Weights of a small autoregressive pixel model: width 128, 38949 training examples.
Rows from block 4 of a small autoregressive pixel model, named by matrix and row number. Rows with one number belong to one neuron. Each number is 128 + 32 x the weight over its row's rms, rounded and kept within 0 to 255. All counts start at 0. Numbers have three digits each.
After each neuron's rows are labels from the 100 images, of 14976, where the neuron reaches its largest size: "top examples" is what is common among them. Only what is clearly more common there than usual is listed. The data: photos of plants, animals and fungi (iNaturalist). In brackets: how many of the 100.
# gate: MLP gate (model.blocks.4.mlp.gate.weight, 336x128), inputs 64-127
# fc1: MLP up (model.blocks.4.mlp.fc1.weight, 336x128), inputs 64-127
# fc2: MLP down (model.blocks.4.mlp.fc2.weight, 128x336, transposed), outputs 64-127

gate.282:114202098112124112215084086105126077154180103094107124066161117066147117150131158167076166108096120139077132096154073158085089120116124089139090153110109139181111119123158147144127066188155127
fc1.282:156129128084178109097077155172124114138165174113136122045142138149143136165160213116084057101170132120076147116089097057126208145121156111175132121100127109119172118078115155105047118142117119
fc2.282:111085088138123142145129146126120160091164113139154095077137127086161178128114142111149094068174131186087076095124186112112098121105158126194154118056157128124124143142130165183102062147124096
top examples: class Insecta (59); order Lepidoptera (33)

gate.200:125160151160153139140123099157196130185086192212138153168117088118160096145133085126149121097127101098095095125116085089130050132101171126102144065086161135057120116096149154138107132068139133
fc1.200:086103104122158133159073112156119169151109172152162113196098060130132064155050036133117120136126122154135117116079131105104101124161126187155148107137094162165166067105097121118090158070150089
fc2.200:164137101117111105164138101168088139142098170143161157096064118156085088082112135087084173123185123125035117080103151086081130151138125130124139068151136132122095132124155149143098088140140071
top examples: order Passeriformes (53)

gate.95:155127144142126118159136105110079141101175084160118134124134166127093121154119156116112091136120154149093110116181108147091094115116061157125151121154112138097150123201070082083196117138131151
fc1.95:140147131158155130102112155135064139122102173150088128117085074150075097074155135144123109096119135153112146150091129130130168165136178121162135179152177132141126109088103142165120094059134174
fc2.95:113142148166134130100066136121172138042161089087129095090140127102138107142134102049117116161104134120072127149090136176087127098159084150111133126116151092138101138133152126174132107184108100
top examples: class Aves (83)

gate.25:102141183147171127180171134141125162126210182095130078111145163158155174152103110120173085075138125129159155120116070156123132125119139100160157152123139158127104058146116092105144117155129159
fc1.25:106197112148164128070117131125136199120161150166135155106126153165178217147121103171110102100156155113120086147134127143104151111142170119128070153134101197135083111147107139101137151153176060
fc2.25:186121105141147168200128146061083102129140136132183106127110155147167085142164129134093167100088104145166122147168107116133196109103115123141156117122103160126183189170112079155140174145133124
top examples: order Anseriformes (26); family: Anatidae (26)

gate.197:118155117128058122082113115127120117105111179122108185123125102137138136173158079156131151147185073100139120136114106152153157110154140139133125113119129132139076128184124165052109104110165106
fc1.197:158111113129108122125137105146164130150150123116142120127107102113184136166140086140146124145091162079147113092149160166112133151146204148094116157136089079093136137126150067102162172130112149
fc2.197:072171118148126079144131130115160173060099126115148176098155124074128196073123096076124123131182129110156167133112164174172117096144136099153170117153126159068107140075126109147139180108116077
top examples: phylum Chordata (95); class Aves (94); order Passeriformes (64)

gate.1:159103193136127123098122151086092142216140089155066152102133132143108124136140123137150165142117097105206084134095157083107072205131167106199136094135085136123085180110137112131143121144176158
fc1.1:093159095105172140142074073121116125100215152084187116130131171136116092150093097130115164158155176116146103089146129141082142112093090128079088179140117161157207140138093130129101136133175065
fc2.1:140078142103130111141070149078062112135143178135203121150100145088119145103111172160240131137161178150093034112163104111081042123124128117124094146147108149138113111096137115181116136119110143
top examples: phylum Tracheophyta (26); kingdom Plantae (26)

gate.110:180146116146158066143162151121078141128100114102125082073111112145071159132110132097096079077128097157172145171114137086106190157104137120164129100181128138078155124136129106121171117095135150
fc1.110:128171063083075136154121103167174110126113137144114160163147161161167129089105107140164130180085152093110128119133115166134076139116094102123132108130115139144120155150116201132152101151125100
fc2.110:127126159139125150109148164151089067145136099124140080097128144150179134179107177130111094096167152140097174131139180148082171144098127136091141122156161117108139179165105179132107186085141086
top examples: order Charadriiformes (26)

gate.306:065105114096116070141154104130084157185160153115104142163121203177137125086121043130124141213129139158123166147122119170082140092118203095102141161093138156101104139108163196106140129082157113
fc1.306:122119131105189118146149126073122157150123147145195115112086131103101091173121078107167141183156117176135131120151108142074186142056093147105145140113091149097148184083150139111155111135101101
fc2.306:168160165119089129099091160116127190170156164098157175147130111078161090169156087113096121055129111148111148169125140163074083087097114158154084061079123157082158107147178149116152109161128107
top examples: phylum Chordata (95); class Aves (92)

gate.45:187124152179090133119140081105211182169085122116161108120120134151129122170134129117192105169117120086135037079144093137092123143083091162133159087141128121129138126119092093139086127126133174
fc1.45:062134043057158110173143172164131098178114138125104157174146132094135080107138105123139183131117138140180200157095139091171152137126114125077129155095096057072169143121131121127163144094134103
fc2.45:116126086136066166160075134191099124074170124099127184162147060155144153110131102135104159114144136206114146097093143119109121155112139125119138111092140120165100095168162183155087096132140081
top examples: order Lepidoptera (38)

gate.82:100134142061149161136170108052119174161105151090122174163146190146147107154151140139109157123159163134151128133059057115124135122141076164074102110140082194078106131125092162131108119092124096
fc1.82:149215093163093188167120141084143109182140122113171105110095082119122146091128117101139077103111199150120146129148151150132102106127205178108149124149101124157079176111138123101082154144142077
fc2.82:131184066143117175147105144076141129122138168103134131136138184147150116086111123109130161092148104155176155195061120099108197126144134116138139074108091154101143136120136141064103146113119177
top examples: phylum Chordata (96); class Aves (91)

gate.167:153167133162120125114085107120121175161212145092135093153129078100098131178121088144082118119115158140073130127121123097140155162109086142086161136147133130147191147056156084133117144138199141
fc1.167:137142152143108074090107136214114162139121169154121102155130152142093084196152111137170127132063145101085172158189190109107076113118142094090122115142118144095113167095215118102168131107141112
fc2.167:180110113141182126131108152094114137142095135170119120155151129097143095164149144114075125098129152155162137129076156151120131136098111112118106177157178129082162108213089151097158133108141170
top examples: class Aves (88)

gate.163:126130139063157144102157100138111109171095145148147134138129157144172094169151052178157118137114101096137079126139071129119113116131201176165088205129165125116142154091131134057146169111132149
fc1.163:122110097202144102162135155089129143122149090158108137117139083120126144127107206195124139098123167164108179142124160110149121076124080152165171112097052090090081184108162102163103116165133175
fc2.163:038127141085105151136231126153089082094124164166126115193062135114107143140131108177111148136127097109114120159165101196167123121119183150126120132098114141092164177178127075131100106180132190
top examples: class Aves (98); order: Charadriiformes (33); order Anseriformes (30); family: Anatidae (30)

gate.39:108098106105186096115129116153072109162121110028158114136149150124164127151146121138108166094111123148155110099098125154130165178175068122194106102202109125120106156111102145127135106107134079
fc1.39:122177118115098111160084120124184090094134121202046118133098087145073110129099161182158144143082084139172139152100151155117156134095137076136118100093152153156114142111116058186149104106136118
fc2.39:073186072085122101143134140145177109133141170144159130094148198137144154140137147142065185126183187155113199128124134053147136164127144096122132125139061179135118092124127077109091065121121120
top examples: order Charadriiformes (28)

gate.195:184118146127166199116166091142115153162180130104134136121139106101144113082097118138107124162134115119138102100136151135129138165152118074124126108067169161198100136139117163138142132131158124
fc1.195:107145172091135161127165162143171122103144132153099135130150149102151118141113197168125061111149113130081143129100145157141077114112176151127099134114088147133126153115148110159141111148179138
fc2.195:083129151184146196135136132144101086153084130143094151154089127157151130170136124164173104127208164108121205134095092118199130143131163106076164156134099143180123147112105153139178180142130138
top examples: phylum Chordata (92); class Aves (88); order Anseriformes (29); family: Anatidae (29)

gate.289:154170113142112123055088072130140142197138135112166190081129146092173120115130071128100093096149114155170162083122159107159108092148134129132090121125087117178099124090109127154111090146134164
fc1.289:135138131167148085129136171136119115166117087097170139133086110111117131123139119104155185105119108111150089123156098113158150095165156113132068130136136154092107106185128153140055118134127168
fc2.289:096139127114116103157162155096129121104146194117102163134119053083104161126103103080131123155075105140159167125149138104148112168133122123099144096221142132165165099153120090131117123098155135
top examples: order Lepidoptera (31)

gate.90:140020127146152076139181076175113144148115125156141143078097138127167197129128039121148148104101111143127134132117146143132136109182146122142081133217106145151139127151106086111148158096096103
fc1.90:130196177150113164094131113179133056122089116073149146105097140134139124123094125122119071138135178081170127113164130098158145101114142156129183162052154081107109167171146154149098153185201101
fc2.90:105099185160168112133135159205129090130098110064148105107131164146135184069107143140129138112085130162124156116127123135127141106139099135214103169163133098141134165163143100122177142168106100
top examples: phylum Chordata (93); class Aves (90); order Anseriformes (27); family: Anatidae (27)

gate.241:118152178135081156089098162141069146127127137123188125104132135137172093075129115091147117114145105156140145067117112166152158152120110146128049090186130114114122083134123133125205140125077169
fc1.241:084151112102170188125181126133207132136145111118137097119107162085140106136128087117107088104107109137149125129148123134125147120147150163139140150040127063135117155188159133173060165136159128
fc2.241:176111106182143169098120107190114119085119194175135146134131141137107135124146133148146135121052100098175119075079089149129152134105149125105106110112130194104148144140131182089156072221178092
top examples: order Charadriiformes (25)

gate.62:166141141136133111140110112114160135141097172133078220118110102116094094093085130138074139168118117079091134144147122168139123154155113112129183114126164132143126116166131167145120160076098149
fc1.62:126170084169099048111134097154115149156093123184105096172128083153094124116108094166121152129188100134191125113157149131130139113131106103151091076169171082119108159124107140116123122178102109
fc2.62:142132077156099180144099133065166092141144170073069141151075099169157177114123123131108086181174142098171123100091169106148152122137107139110137087112119179132127120170099115135163107141114152
top examples: class Aves (92); phylum Chordata (92)

gate.334:150167152105135133129165182187155117126156197195162107081160128133068123132150110168090131105118112102112113121115100183078132129072143084114166158150131154101098164158091096138150054138125166
fc1.334:136149131147156113121108131145152141164164110179140198171074130113101114076083170094064174101101152151131146124158186099104140135079147096103131171160095159146135130201131088094115118202155118
fc2.334:123103100097131141084143081115120210139111141133194122152124119100137089131115090109136180160117132177098105087108142173090138086136149121187099079116115132166110119112147160131184148139154122
top examples: phylum Tracheophyta (28); kingdom Plantae (28)

gate.256:163111083090120132116122145092141099144150115108163140097112128138132151147088132091172102169101083141105134139172156173112132208105109107155097093148135112121074072121116127127107189147141197
fc1.256:154113090176106108151149118126142131110074130097083189086141088132142171124089125094164108133159140105168082192117178152114127121100169100077111131168121085151160136108148124054152140119156092
fc2.256:113157146147090159145067138104114204114175121157121172127197072090085102156177158116120165114093130103183136095146157164147104131186133147119096142096132172158110082135079151120130101169134134
top examples: phylum Chordata (94); class Aves (92); order Charadriiformes (36)

gate.315:069128167091131116100084156120180151118200140120157106132143180109115149171115160093148117107140096123159076105130232120108137120120126105114089086189151105105163104084114123152140086099128153
fc1.315:059124143098113115077078153146134168114125144140142165124194198099090092130106172075193087155171096098151123131117147076106136138130117111120126132149142115158122091091150074164099097100125120
fc2.315:079131111107148109189119107168115146123060147133175145098175198192099120145128132190117164188114081120073124120098140082127162139156093126129150164144144115235092130131194098197124135128141094
top examples: class Mammalia (45); order Carnivora (33)

gate.325:133120109122167128105115078116096169138032077085146075157130159165144196153143159178170124124116153124144113113143035094097164169140120159122116115121089158094085121095126076141117149147151101
fc1.325:112159073135123097105113118103106110164142141102165169040125110166129156101175136165092145151157121118140150117147089109099125077132178109135131094135094130149087179139095114138098133112111053
fc2.325:147125104157107157111145095130129109144159113091112085120111108169110079174167151090049111105097116130145126127102137116100105145089172096107167084097117162077124119055112183087114115179128214
top examples: class Aves (97); phylum Chordata (97); order Accipitriformes (28)

gate.166:144168147133140129130142158146146143091105110139144144070186125168086168198143106210087124136136127068102122112104119119151156108187153137135125090044059165089091136106150098159136161149155167
fc1.166:180120163150130077114154142121178152118179146109075145113105152140109159125141160096148167111162110154106072105043153157146103182121089134143111149174154113175101137100060113118055137109115084
fc2.166:105116111206130091158124058106148156111094110091130092148080146140130122126132110175136136122076117053137130093108137108168150165157094148124178123135131125143133057131110078099110136119140131
top examples: order Charadriiformes (26)

gate.296:083127145086095152081106060141101192140087109144114137160079100142170139116170151073205152149111162195114155125174156121072142142105117163127113145133085142216079164113103136124090106128101093
fc1.296:119143186216098047196146087100156110079115079104098145148119085088128116138134071121088128078129130140149148097117128166113182075157142104159165095099143139104165171163096103165138133128141128
fc2.296:123142164136158102141162094148162134078123105105065132154122078127087077131150143133105129102150180145165114152114109133099156161132146136136190151114151084114144187110073155143122208101134097
top examples: order Passeriformes (52)

gate.210:158137091100093139172045102178137177112106102140133128165101137135118097128111123129136108134149059089115158103047100146150151136115095135159103133147112108142087134166121130165105092099128163
fc1.210:134068145121068116123130171136115100133042099136203135120129132125137142093084146127137104150103126169071112161093126137174175142153166131216078159165104134094089111075172150112124116159149206
fc2.210:143169122101142135094100192149132128074189092093143115183134095125149126115121133088106123125128124082072053090117140091113146172108105088105128096145144118126129135111053143117166206185129082
top examples: order Lepidoptera (32)

gate.321:157128128099119165074055087097111094186125127110123199133118116090144083173145106128104071148102154174191108125152128163069147121122100152080159177074163133183146079139099158165116104180156127
fc1.321:163159127143121127067069077128117184184177130182129158107126119159145117171116086128151124100126095156165137155170116085097150138143081164030118141117106112162106082124074141119118052151172154
fc2.321:109143090183147138145153133059094176081137130136127165112165155110129151115079116088167171110131081078164132151123119126146172121107150136116064082109108079157172185097110130172114062204168097
top examples: phylum Chordata (92); class Aves (90); order Accipitriformes (28); family: Accipitridae (27)

gate.4:143085144157126089120173212158128102203091102144163137127133095143158148121113127092112076109109155159110123110121126109119148122144155145098142149174097143157202149096136122087116119161117061
fc1.4:070188122166114091132089141155133112131138103099193100159077165150103198144092116180124116096125152161086107122140074134158081132081100151124147191146124130099119146105116199164127178170121126
fc2.4:132174117102090132103100069075045070132097107142093135137118163146134126108077106103152171120148125189155113129130120163161176116112118104101076172133132105161118101138086188173130163139118174
top examples: class Aves (84); order Passeriformes (60)

gate.140:165129116142155131139140120135084108123097181104162121168071103128097074092122127116183136179103138133202126111079153111129136118100152123132075097129070049070113171118117143100098150168109074
fc1.140:094149158144132096104125144139231166136129121135147143092112177149151103175113162161077155131163111078117160129170078183188148109090140063170132119124118123129164116149126104182109120126148159
fc2.140:098185130130156101184116121101212137133157111136130077123129179130158113165092139128116121142073116130090146140133064122185116142151080132147128139154140050154149132045099174088138156140142173
top examples: order Lepidoptera (33)

gate.301:107118118158162136173111167167152165113082115103121091084131078111172139055114113148092143144103150091098112108121150124128162124115107186124146088039081103190121176080086112153119121171093092
fc1.301:151117177124061104097131193139097086111169158179107120125102103150093132103086096043104195115160104173138103140085091163177176125148154119180129136172139152109179157167194143056128125118116132
fc2.301:123115161102100087187153164114142103115096140107128179077117109126133101109077123148082189094134083184123129115163126124147092144145153161110134092132112081164082107183150200110165163122145090
top examples: phylum Arthropoda (62); class Insecta (61)

gate.220:071134129106130097118150084108122166114145104126164117143126151109108141102128113079133164115164147159126130123156077161096090134087127124168137123123098111152074168140142136115098108149167068
fc1.220:122166184167120142165067127079162066102161161134098079140154099121082160154153110170122100155122163105056140108087116183162144140145098084121150096134128112153130116104104090160101125181136064
fc2.220:067180166109153170136141125086113114162015147114121121128158119150153180118099118105137147126137122184084129130083125100136103123195135143117148174126096137104094152098065067077047143080143114
top examples: order Charadriiformes (30)

gate.74:175172109088153144094100129104193138159159108111166138072123095075133151183142115119113086096125099160149129101123099169144124115093091104091105116173157115148110073184151134126108141149160064
fc1.74:125081115165146108080039055136113133071119099136096080142151155072161156091069122133121111139186160163148134207170179103144141148073111087142113108152094137120115099118135135124153131125154121
fc2.74:097073124083186140171057131071158100169185106127139103136159135121155173119078126113102103141136109089164140122058083137115114141125102134129111122115070141174111115171107139118112141112081087
top examples: class Aves (86)

gate.102:079099105106105094158139121178088187134116136078115100152144117130140072173088142183126090183119085127121215137138023106144164139127137180075129137157118127108101105110150151175104099105113099
fc1.102:130182151147186174089176125084122082111114147132118142048190137156127205113102141160112110157147095112127094161134143117114103144152094133128083141101147105187136104059085149160110149098139147
fc2.102:138074146159124111159152129119084149093086152143109108109157081087099168162115199073134179207194107149128158138126118090128113108112137096085167156169153150106128131146164179138153168136162073
top examples: order Accipitriformes (25)

gate.219:107183114163132093120082083099168111154144168131133122141211141164138125131176081134155154136118186104185096108130089165101146092119087137127179091171135141195115108124118060149191119129099112
fc1.219:186084166153135107149146090101084098118130113139085128126080133052122124069175160087163124138103094189179151112134098085165133150115130135182137161072091142121120173064064127101087083121180168
fc2.219:116109171114121101162119131143140172186120136132164068150128100150141169080146097105158161110086155128155079125085119082151187187109145129131102166155133147116088130129153128193088135143138167
top examples: order Charadriiformes (27)

gate.134:137133102159144058133095135062125108152149154055131125136070142126131191152133112168119081088089101094181090124139119091140175181116108175114184135112105193154124141128143152121141130148107197
fc1.134:118179094090144099149120072135093167114108171108132173142163144170166160096212138115103089151102149122127103092181107083131143097091149168096107119130107138066126157144108082127090114073191166
fc2.134:143044132167126183139119157115172168173119136184159111152111130129163097169133141048110105055065092131203150108067112110140160135160162158047088132113140100170095115158138086078125115124154150
top examples: class Aves (95); phylum Chordata (95); order Accipitriformes (40); family: Accipitridae (36)

gate.46:110140138165141140154159127167105137169061095131127125174170133100095139100105114147123119142121058167071151138115000066135132160155135149063103143171120114131130196150075174133189157051100115
fc1.46:126145158163181188182176086139076154125138113115172127139177167158135124156135043136114122107138115111103114138115089172104149144114100174149172105096074125177115140110075137135142110065144114
fc2.46:114141112120099127125097098137099225030218107146134117111112088105126155119111091084154163168099128125104139116163122120065109132170126164111087165097101091134151126097159151174139172103109113
top examples: class Aves (87); order Charadriiformes (32)

gate.208:149103119096132099106170076147080149131123144097168075107114124145098074138107104175084130142124153153134121110133161126121149133129154111176122144164127081079073190134132142097115131151146144
fc1.208:158088189147112121136163209109073104141183110145101147176116117088111105126139113120155135146167142110131075100112091095129129125060089131113143084109160121149150121123102128124186083125151128
fc2.208:089132085071105064160135157131141122181096156105103113111127072180084091072140134082150093112107146136105109090079147118164094125121176117104115065170084078133147143175148126065145137092135119
top examples: order Lepidoptera (34)

gate.172:137100101118095093162145072166112135141149179154083122129083084114103104190131050141141144158152107125187081153115188155125145194130169173160086104075167093146151204136159134105144099160177138
fc1.172:162097079127120103105169196112119116140102115083216130120106144126100101086142139130131089102161137094091138167060112095120126110134151136175105154204074134092123116154114064173103135174087096
fc2.172:168130150118161144117144186109185075138165102088126139089137148161157134111193112126122110144133147138129152079142145110172146086161133126099148149196076084083106088099095122165120141170148157
top examples: phylum Chordata (94); class Aves (93)