config = dict(
    horizontal_flip=True,
    width=128,
    head_dim=32,
    fused_qkv=False,
    positions='rope',
    init='orthogonal',
    lr=0.0017,
    ema_decay=0.99,
    steps=15900,
    adamw_weight_decay_other_params=0.05,
)
Rows from block 2 of a small autoregressive pixel model, named by matrix and row number. Rows with one number belong to one neuron. Each number is 500 + 40 x the weight over its row's rms, rounded and kept within 0 to 999. All counts start at 0. Numbers have three digits each.
After each neuron's rows are labels from the 100 images, of 14976, where the neuron reaches its largest size: "strongest on" is what is common among them. Only what is clearly more common there than usual is listed. The data: photos of plants, animals and fungi (iNaturalist).
# gate: MLP gate (model.blocks.2.mlp.gate.weight, 336x128), inputs 0-127
# fc1: MLP up (model.blocks.2.mlp.fc1.weight, 336x128), inputs 0-127
# fc2: MLP down (model.blocks.2.mlp.fc2.weight, 128x336, transposed), outputs 0-127

gate.288:501393511495532470515479516538475491499513543501496522504560489528509523569512525530527538511445516545445528497509499564560472540474514535533513533477487486517495409464562400511548499552439555544417452585532487482512522469519455502481536527534477427423488523493496462523465486512520494421479494535511479458479541608534486426490520521448551481496539454447468428582493522446461440546503
fc1.288:513544445484550483383486506528539501550488483443546529538459539462494501508495465445496499489556496516534451505536511442527468568514424463531410459492478469528559578484494550523494454497572463485453464467484523443547475521487496539513513464428560493534454518554471564461569499467494508471553567466489536502539471455497576557485488514556483476532440496581493498475534503523531406459560
fc2.288:463487472481495459444517564448537560494463517484386463471512528545522552582513491488487512487472497505552503488422472486497541619469454527551536513535453505463494527472539492479508594557494466477568513463461490500419494470589507505556488437500449585521480525519557516510538530528485560506507422447488447451462511470523485499488569483519508449463448527503537504541437494490426531509501
strongest on: order Lepidoptera

gate.44:500512498424516492486488545534445444446519534502504507481529499511500501496559543433509552453485585518517482563503502517472505485543539563564441513547503452486474509470532471479600539502428529517521483459468509485451464459506571553426466440536494535520507545558448509528503531463516472479430476586441482472513565508479490444462495425581540516482481419561488564481567495482448460501436
fc1.44:519457503455533516529476478503445484445539464514581536484531525492514470448465544468482442490530554466547534558411549561536511473553456513514593499528533466511523471557508492532498527440442472446537499426497532535431514475475530473415510474494571500491452572471513494539466461519442531463457523502419518509541484479455532451462480520598518510473500477519511561491583467514529572456566
fc2.44:496516518550485521471520561482464580461443438474507487494447453512532519529515439527509478505466526477496526532560551455493546499468471520493488527511515499399516438539500584578479473473453494477508599492523505458488491529484460444495549486515480427479493505501535462483548507479547476387466498520528436586441557522501529562518436526443512446593526540568521451468465442529510481511444
strongest on: order Lepidoptera

gate.148:399484465544438499535442472517509504512519548527531515486506478485508462528495416524498494483505482509505514538505538517379592506469543508537506532563420532549481501508495498469489486475426518465523451497488548498529424541548408528496493505565557515485533452525533514462568543488489497485478470511525531549575550498484481470489556524577440531436419511432489488519453467449402543501513
fc1.148:515631486499550480538516520513486507457480530459507467509443464443545541488478538489516428506495499467525446512532494528614454463484433449497526466448485480447508496523454426580450513582454403505540498542478482549535561479506531496534528493462537523413469493468525483485515445504498578541552514552442523482509424463506501501546467488497538505447497519486505476442533506548557561504556
fc2.148:508456511474564484519538511495567493541521459530438496496511550506472454533442507423521531495514514523501507442476432485566440477487458517479514471534510525488527562488494451449428466422467446545459580530439404493446451498437501482570532456490482557409478570533470505533463470495529484512527524547522509530545484543514490485558546545491477563470477524396537452554534455528438491486484
strongest on: order Lepidoptera

gate.271:429564470532433518470505486481486473557489480531547565434472566467544514517473461549533443537440497463576513501542509488462530568480507458456519550506478482503486561521514524509464481469448572478561530491494492497463526481448431515481538506571467509440482452420446593556510426489497485506453506549500449500544508471475560459523433500423521500530471531582462400489521519467516519473499
fc1.271:483516497452457459515454527541473474536459453456479589477520386446522498485398530516560515516473428553492538480452492478518539523530501469530570505516479500463410573467468539473460430475451582499485498540542517528560575527517499551517493495462490535566453514438426446519550488509521485462471509468466572543547509478470499441473453533497534509538452540518497508519564510468547511546522
fc2.271:541473500501519464509442547550524504523500419424409530490503423458511467492433541496558512500455492513547532476529541549502546490451496428511508519545504506496478594447452542515452494482476560483518502517607479544518498557554507586534521496506519504568440475406410466528567564491464505530521549474465554577539471497499510489535535507499501509491456523541564472557490529459533499488496
strongest on: class Mammalia

gate.258:520466462528526484470515496556516514533522478521459578559511522443487509491485554496542412468552479599454541453626569486468495490463507545469468544506542467480515515506520516620472437571525517510516432570482559505481476497478484485428459467505568488493488470417522446495468441609483486452510492501546520495535470562478487492480482518520486460501487528533527538489451459475466514437515
fc1.258:470548466467471464520465475511517482491526483510473487471420527593532420500488477570484442525476487525476486463408501523547495501520482513358566563491471476516492419544529472533591529453481491658485461513484521532500534545473484527580494529524525452483524425505495514434528499448495489507490484495524494493481461540514518471581496474464522464497501512481562499549489505550547462523504
fc2.258:432509462472501477487495500502514477468519504483540512443426503585528458542510455534515481519480468525450449481414511502565492520520507466373606579488481529494519425525558486559573514466509488670473486522494519525501517538458480521538510483536507443493551434505506513450533503477524482498483484426535486483481488530477499479597520457462540519460539504500554502561487532478517482508496
strongest on: order Lepidoptera

gate.117:527521536489510521483516537457536461489472533506478506527505550584462419567486537504499444562425397527472476592460541523559505532459492593506499499494524553460486566530492476481421553474414495583510508494496549477493512515530466532480494449458553495423451419477488467492559487542539479455495529492522443480476536462432534461451485511412510515478462495524538446502507548530504539524473
fc1.117:449548523489503523501498497457549475585443513569418484507495540514381526528467514587514531521538481565540577499473482505526526506538504509497490505532497486509473482536490548577430522496467483605468511477427522529535465447446540548532459490520509495475441522423441452600513476517528463488561487521476478477454520460436503510475460501461514518452488472508528465575536518408490471515455
fc2.117:451492471501513483501509477538505559466481467510472501432481490416471515462499484497551580484585538477546526422444464465458538521539483584485446507514472489480431440460495527546525497524553485467522511524449452531476536447479552495518464566455469512531464557480508558550512497540507472555589481508459603496521423499516454521475543514562509551525517519533501547556459454512401472487424
strongest on: phylum Tracheophyta; kingdom Plantae

gate.52:480518463476535506515522535457532531452461499494500511461544476501520509522513428530514505532523459486487484553497467513523511499519509479499570511547532484508582453486431431491472560557453461483483451503516514470581499460550466510462537490435567476442441428513505465603607525516574542397544471526482491483535545469517529402517498505508482431457539507484510455426486506421545530494558
fc1.52:541497532536497527459515460512554510508504561504551499524415563492453482525535560458470455503517527440555517454519527519484424571528510514470416460453497536480448562471497521515490492435500527461526542497501520514477469557469484522550496430533553591524556540499521537462415578466388488505473474471523482551441455528453494573523505551470470527535483481497511504533503512536439466543403
fc2.52:505467527533501573509498524457523588385517493570452466498468457464484507424514502500519482479486479546439549520449460428465457527526565510452517518496524504422569514484443422556439464410498517447514439541522505512490499438511518505531511508502568530454481490591500528482484491426523530490541461495551512493575490466484477461499472482432452511466438494449461444491470459446548525504495
strongest on: phylum Tracheophyta; kingdom Plantae

gate.101:468509512476522416503516397472518497477443462542459568495514555466537493514570498528529512481456493465491486479517510544519493552512482513525459476515456507505441471588453525559451449582511588583514497449499473540452515512550520544538446524447517465535531470401519504561525461480453537526501415439472422550489577501475486463492475427489510423479529489561498516524510501515535512541533
fc1.101:529545558455453492486513517499463489480545483460506450457498568510553501517439507510466532505511605558445538471517496494547484480531453515575489489491525431513548473488585467487477462451473507545478541530432551404493573509491503499514463562513485489465521560517475597520529559494473529540495508474473523489444469585551491511503458557501465544550523525559412563457571515494444437469510
fc2.101:464524542480495497537540551465464530564498462507490573513444545454481485511541557481482528506460525443462441512587475527541466532422523395546480540515434536498532449496498441536419499508507508550490490497496526476508522494552472560579479479428457462519514519503538536593476504548513564454558527449438504495456531547481536461490574466471539482522470511415517502454550545519475542511565
strongest on: phylum Tracheophyta; kingdom Plantae

gate.161:440525515462566562481470487499523479520449515525481439469432533460503575448501497490545455498588475544376481503436511554399512486441479525474476477502481470505545432478495492470479462614545523527530485509425479465521512552485476472452497495478501524473538451512434529483505540507477547581546567533534551511550426453549548517518550466526509529485546512512513460497440487524504516449505
fc1.161:551490464463491467512471517494488527517513537509466527519498430491518403453462493501479554481499489489511440500528551523521480517505571471557534556478555597445463462484521491559519446469437451533521523511493536504470537401545423480499496509460512449623462609447474439504585491456495504477436451447459443538517514557500461465533477549488471490510531472555531493509527485499502515519571
fc2.161:501507419435512552509472491478452560565542558480514511471564500484507505464510506524515532528593487507474469434510560501500480504463471552494507521456577503418538427455520481437485469534553502535568554522433553523459579446555514518457465498504558443599478582474447448508541491454503539523516462490492549503523494483500551478422457527440519452482505489493517505463503501504577540499556
strongest on: phylum Tracheophyta; kingdom Plantae

gate.6:576432505501508526460486399471449440570518477464534559444498480467491425488497533420515473603517524501519522502482499505475489511506536504532492470534503461471490468525540511583481478487453561436452557521462523456459549496508461506465506474549441451447604544423479568514510461515548555542522482468538514467504491485560561485559474480518522512528571439551501458537451548543495508464487
fc1.6:494442491545500480545462459520468470522529470494526562475460406510547532547474487459521513509473549495457530429475556469424515515434518477534535532564435458549481465458509477512482561516487533537468454478511510520463555477500499549447519470546498452416529530487453488392535470498481536530517520472537571584528485467567547427482445518407497503552523535463509445464547567525484558490485
fc2.6:498448484553508507527495433503486529508488525524507530376486422491427491500462413514520460573458465587491434452441506482457535569503542465496582501420478547473546533495538478531519511496528510525443530499438503522439485467455509501482434460587491578509505505476495527469500496492459513496495489504517492445544578524569499478521507444487451455526527455434471473518513495513576448504427
strongest on: phylum Arthropoda; class Insecta

gate.208:590491547546584502500520558506506454447509442511423484519467545508539465488504605508516445558473457525501386510476488499519513440474533443469517423451404554457477494471454490490473446489441471427480412509519480513499540433557470475480503476495512473527465557456510436428499556490536526497507477551557520524512496514491512532557520484493549491497441543471490503520540500542576516486485
fc1.208:480527493495516528515498494536415483422474441496420473487460584466598478542491569536478471490513515518493446479503483505444527526443476458505512496492488475490473498497521467503556487536526459542482464515573529520460603404508553509476459518583446403504564512497525518462534477501515422485549454454465556550462564494522533534477529433594531517496515453443466534533491509542537482502510
fc2.208:523561484482541504473514501518486474569469519506438533515469461548472419490510468501537466449557563478528590495473502552494452479486531474504528501524544529514508513569557496476506473507477487519490520483457445520514459531489564463498452561512441416501585425573603502529436480493445412433472480472439491541470575506524463474451543507519486544510512417483483527561470481468474416487509
strongest on: phylum Arthropoda; class Insecta; order Lepidoptera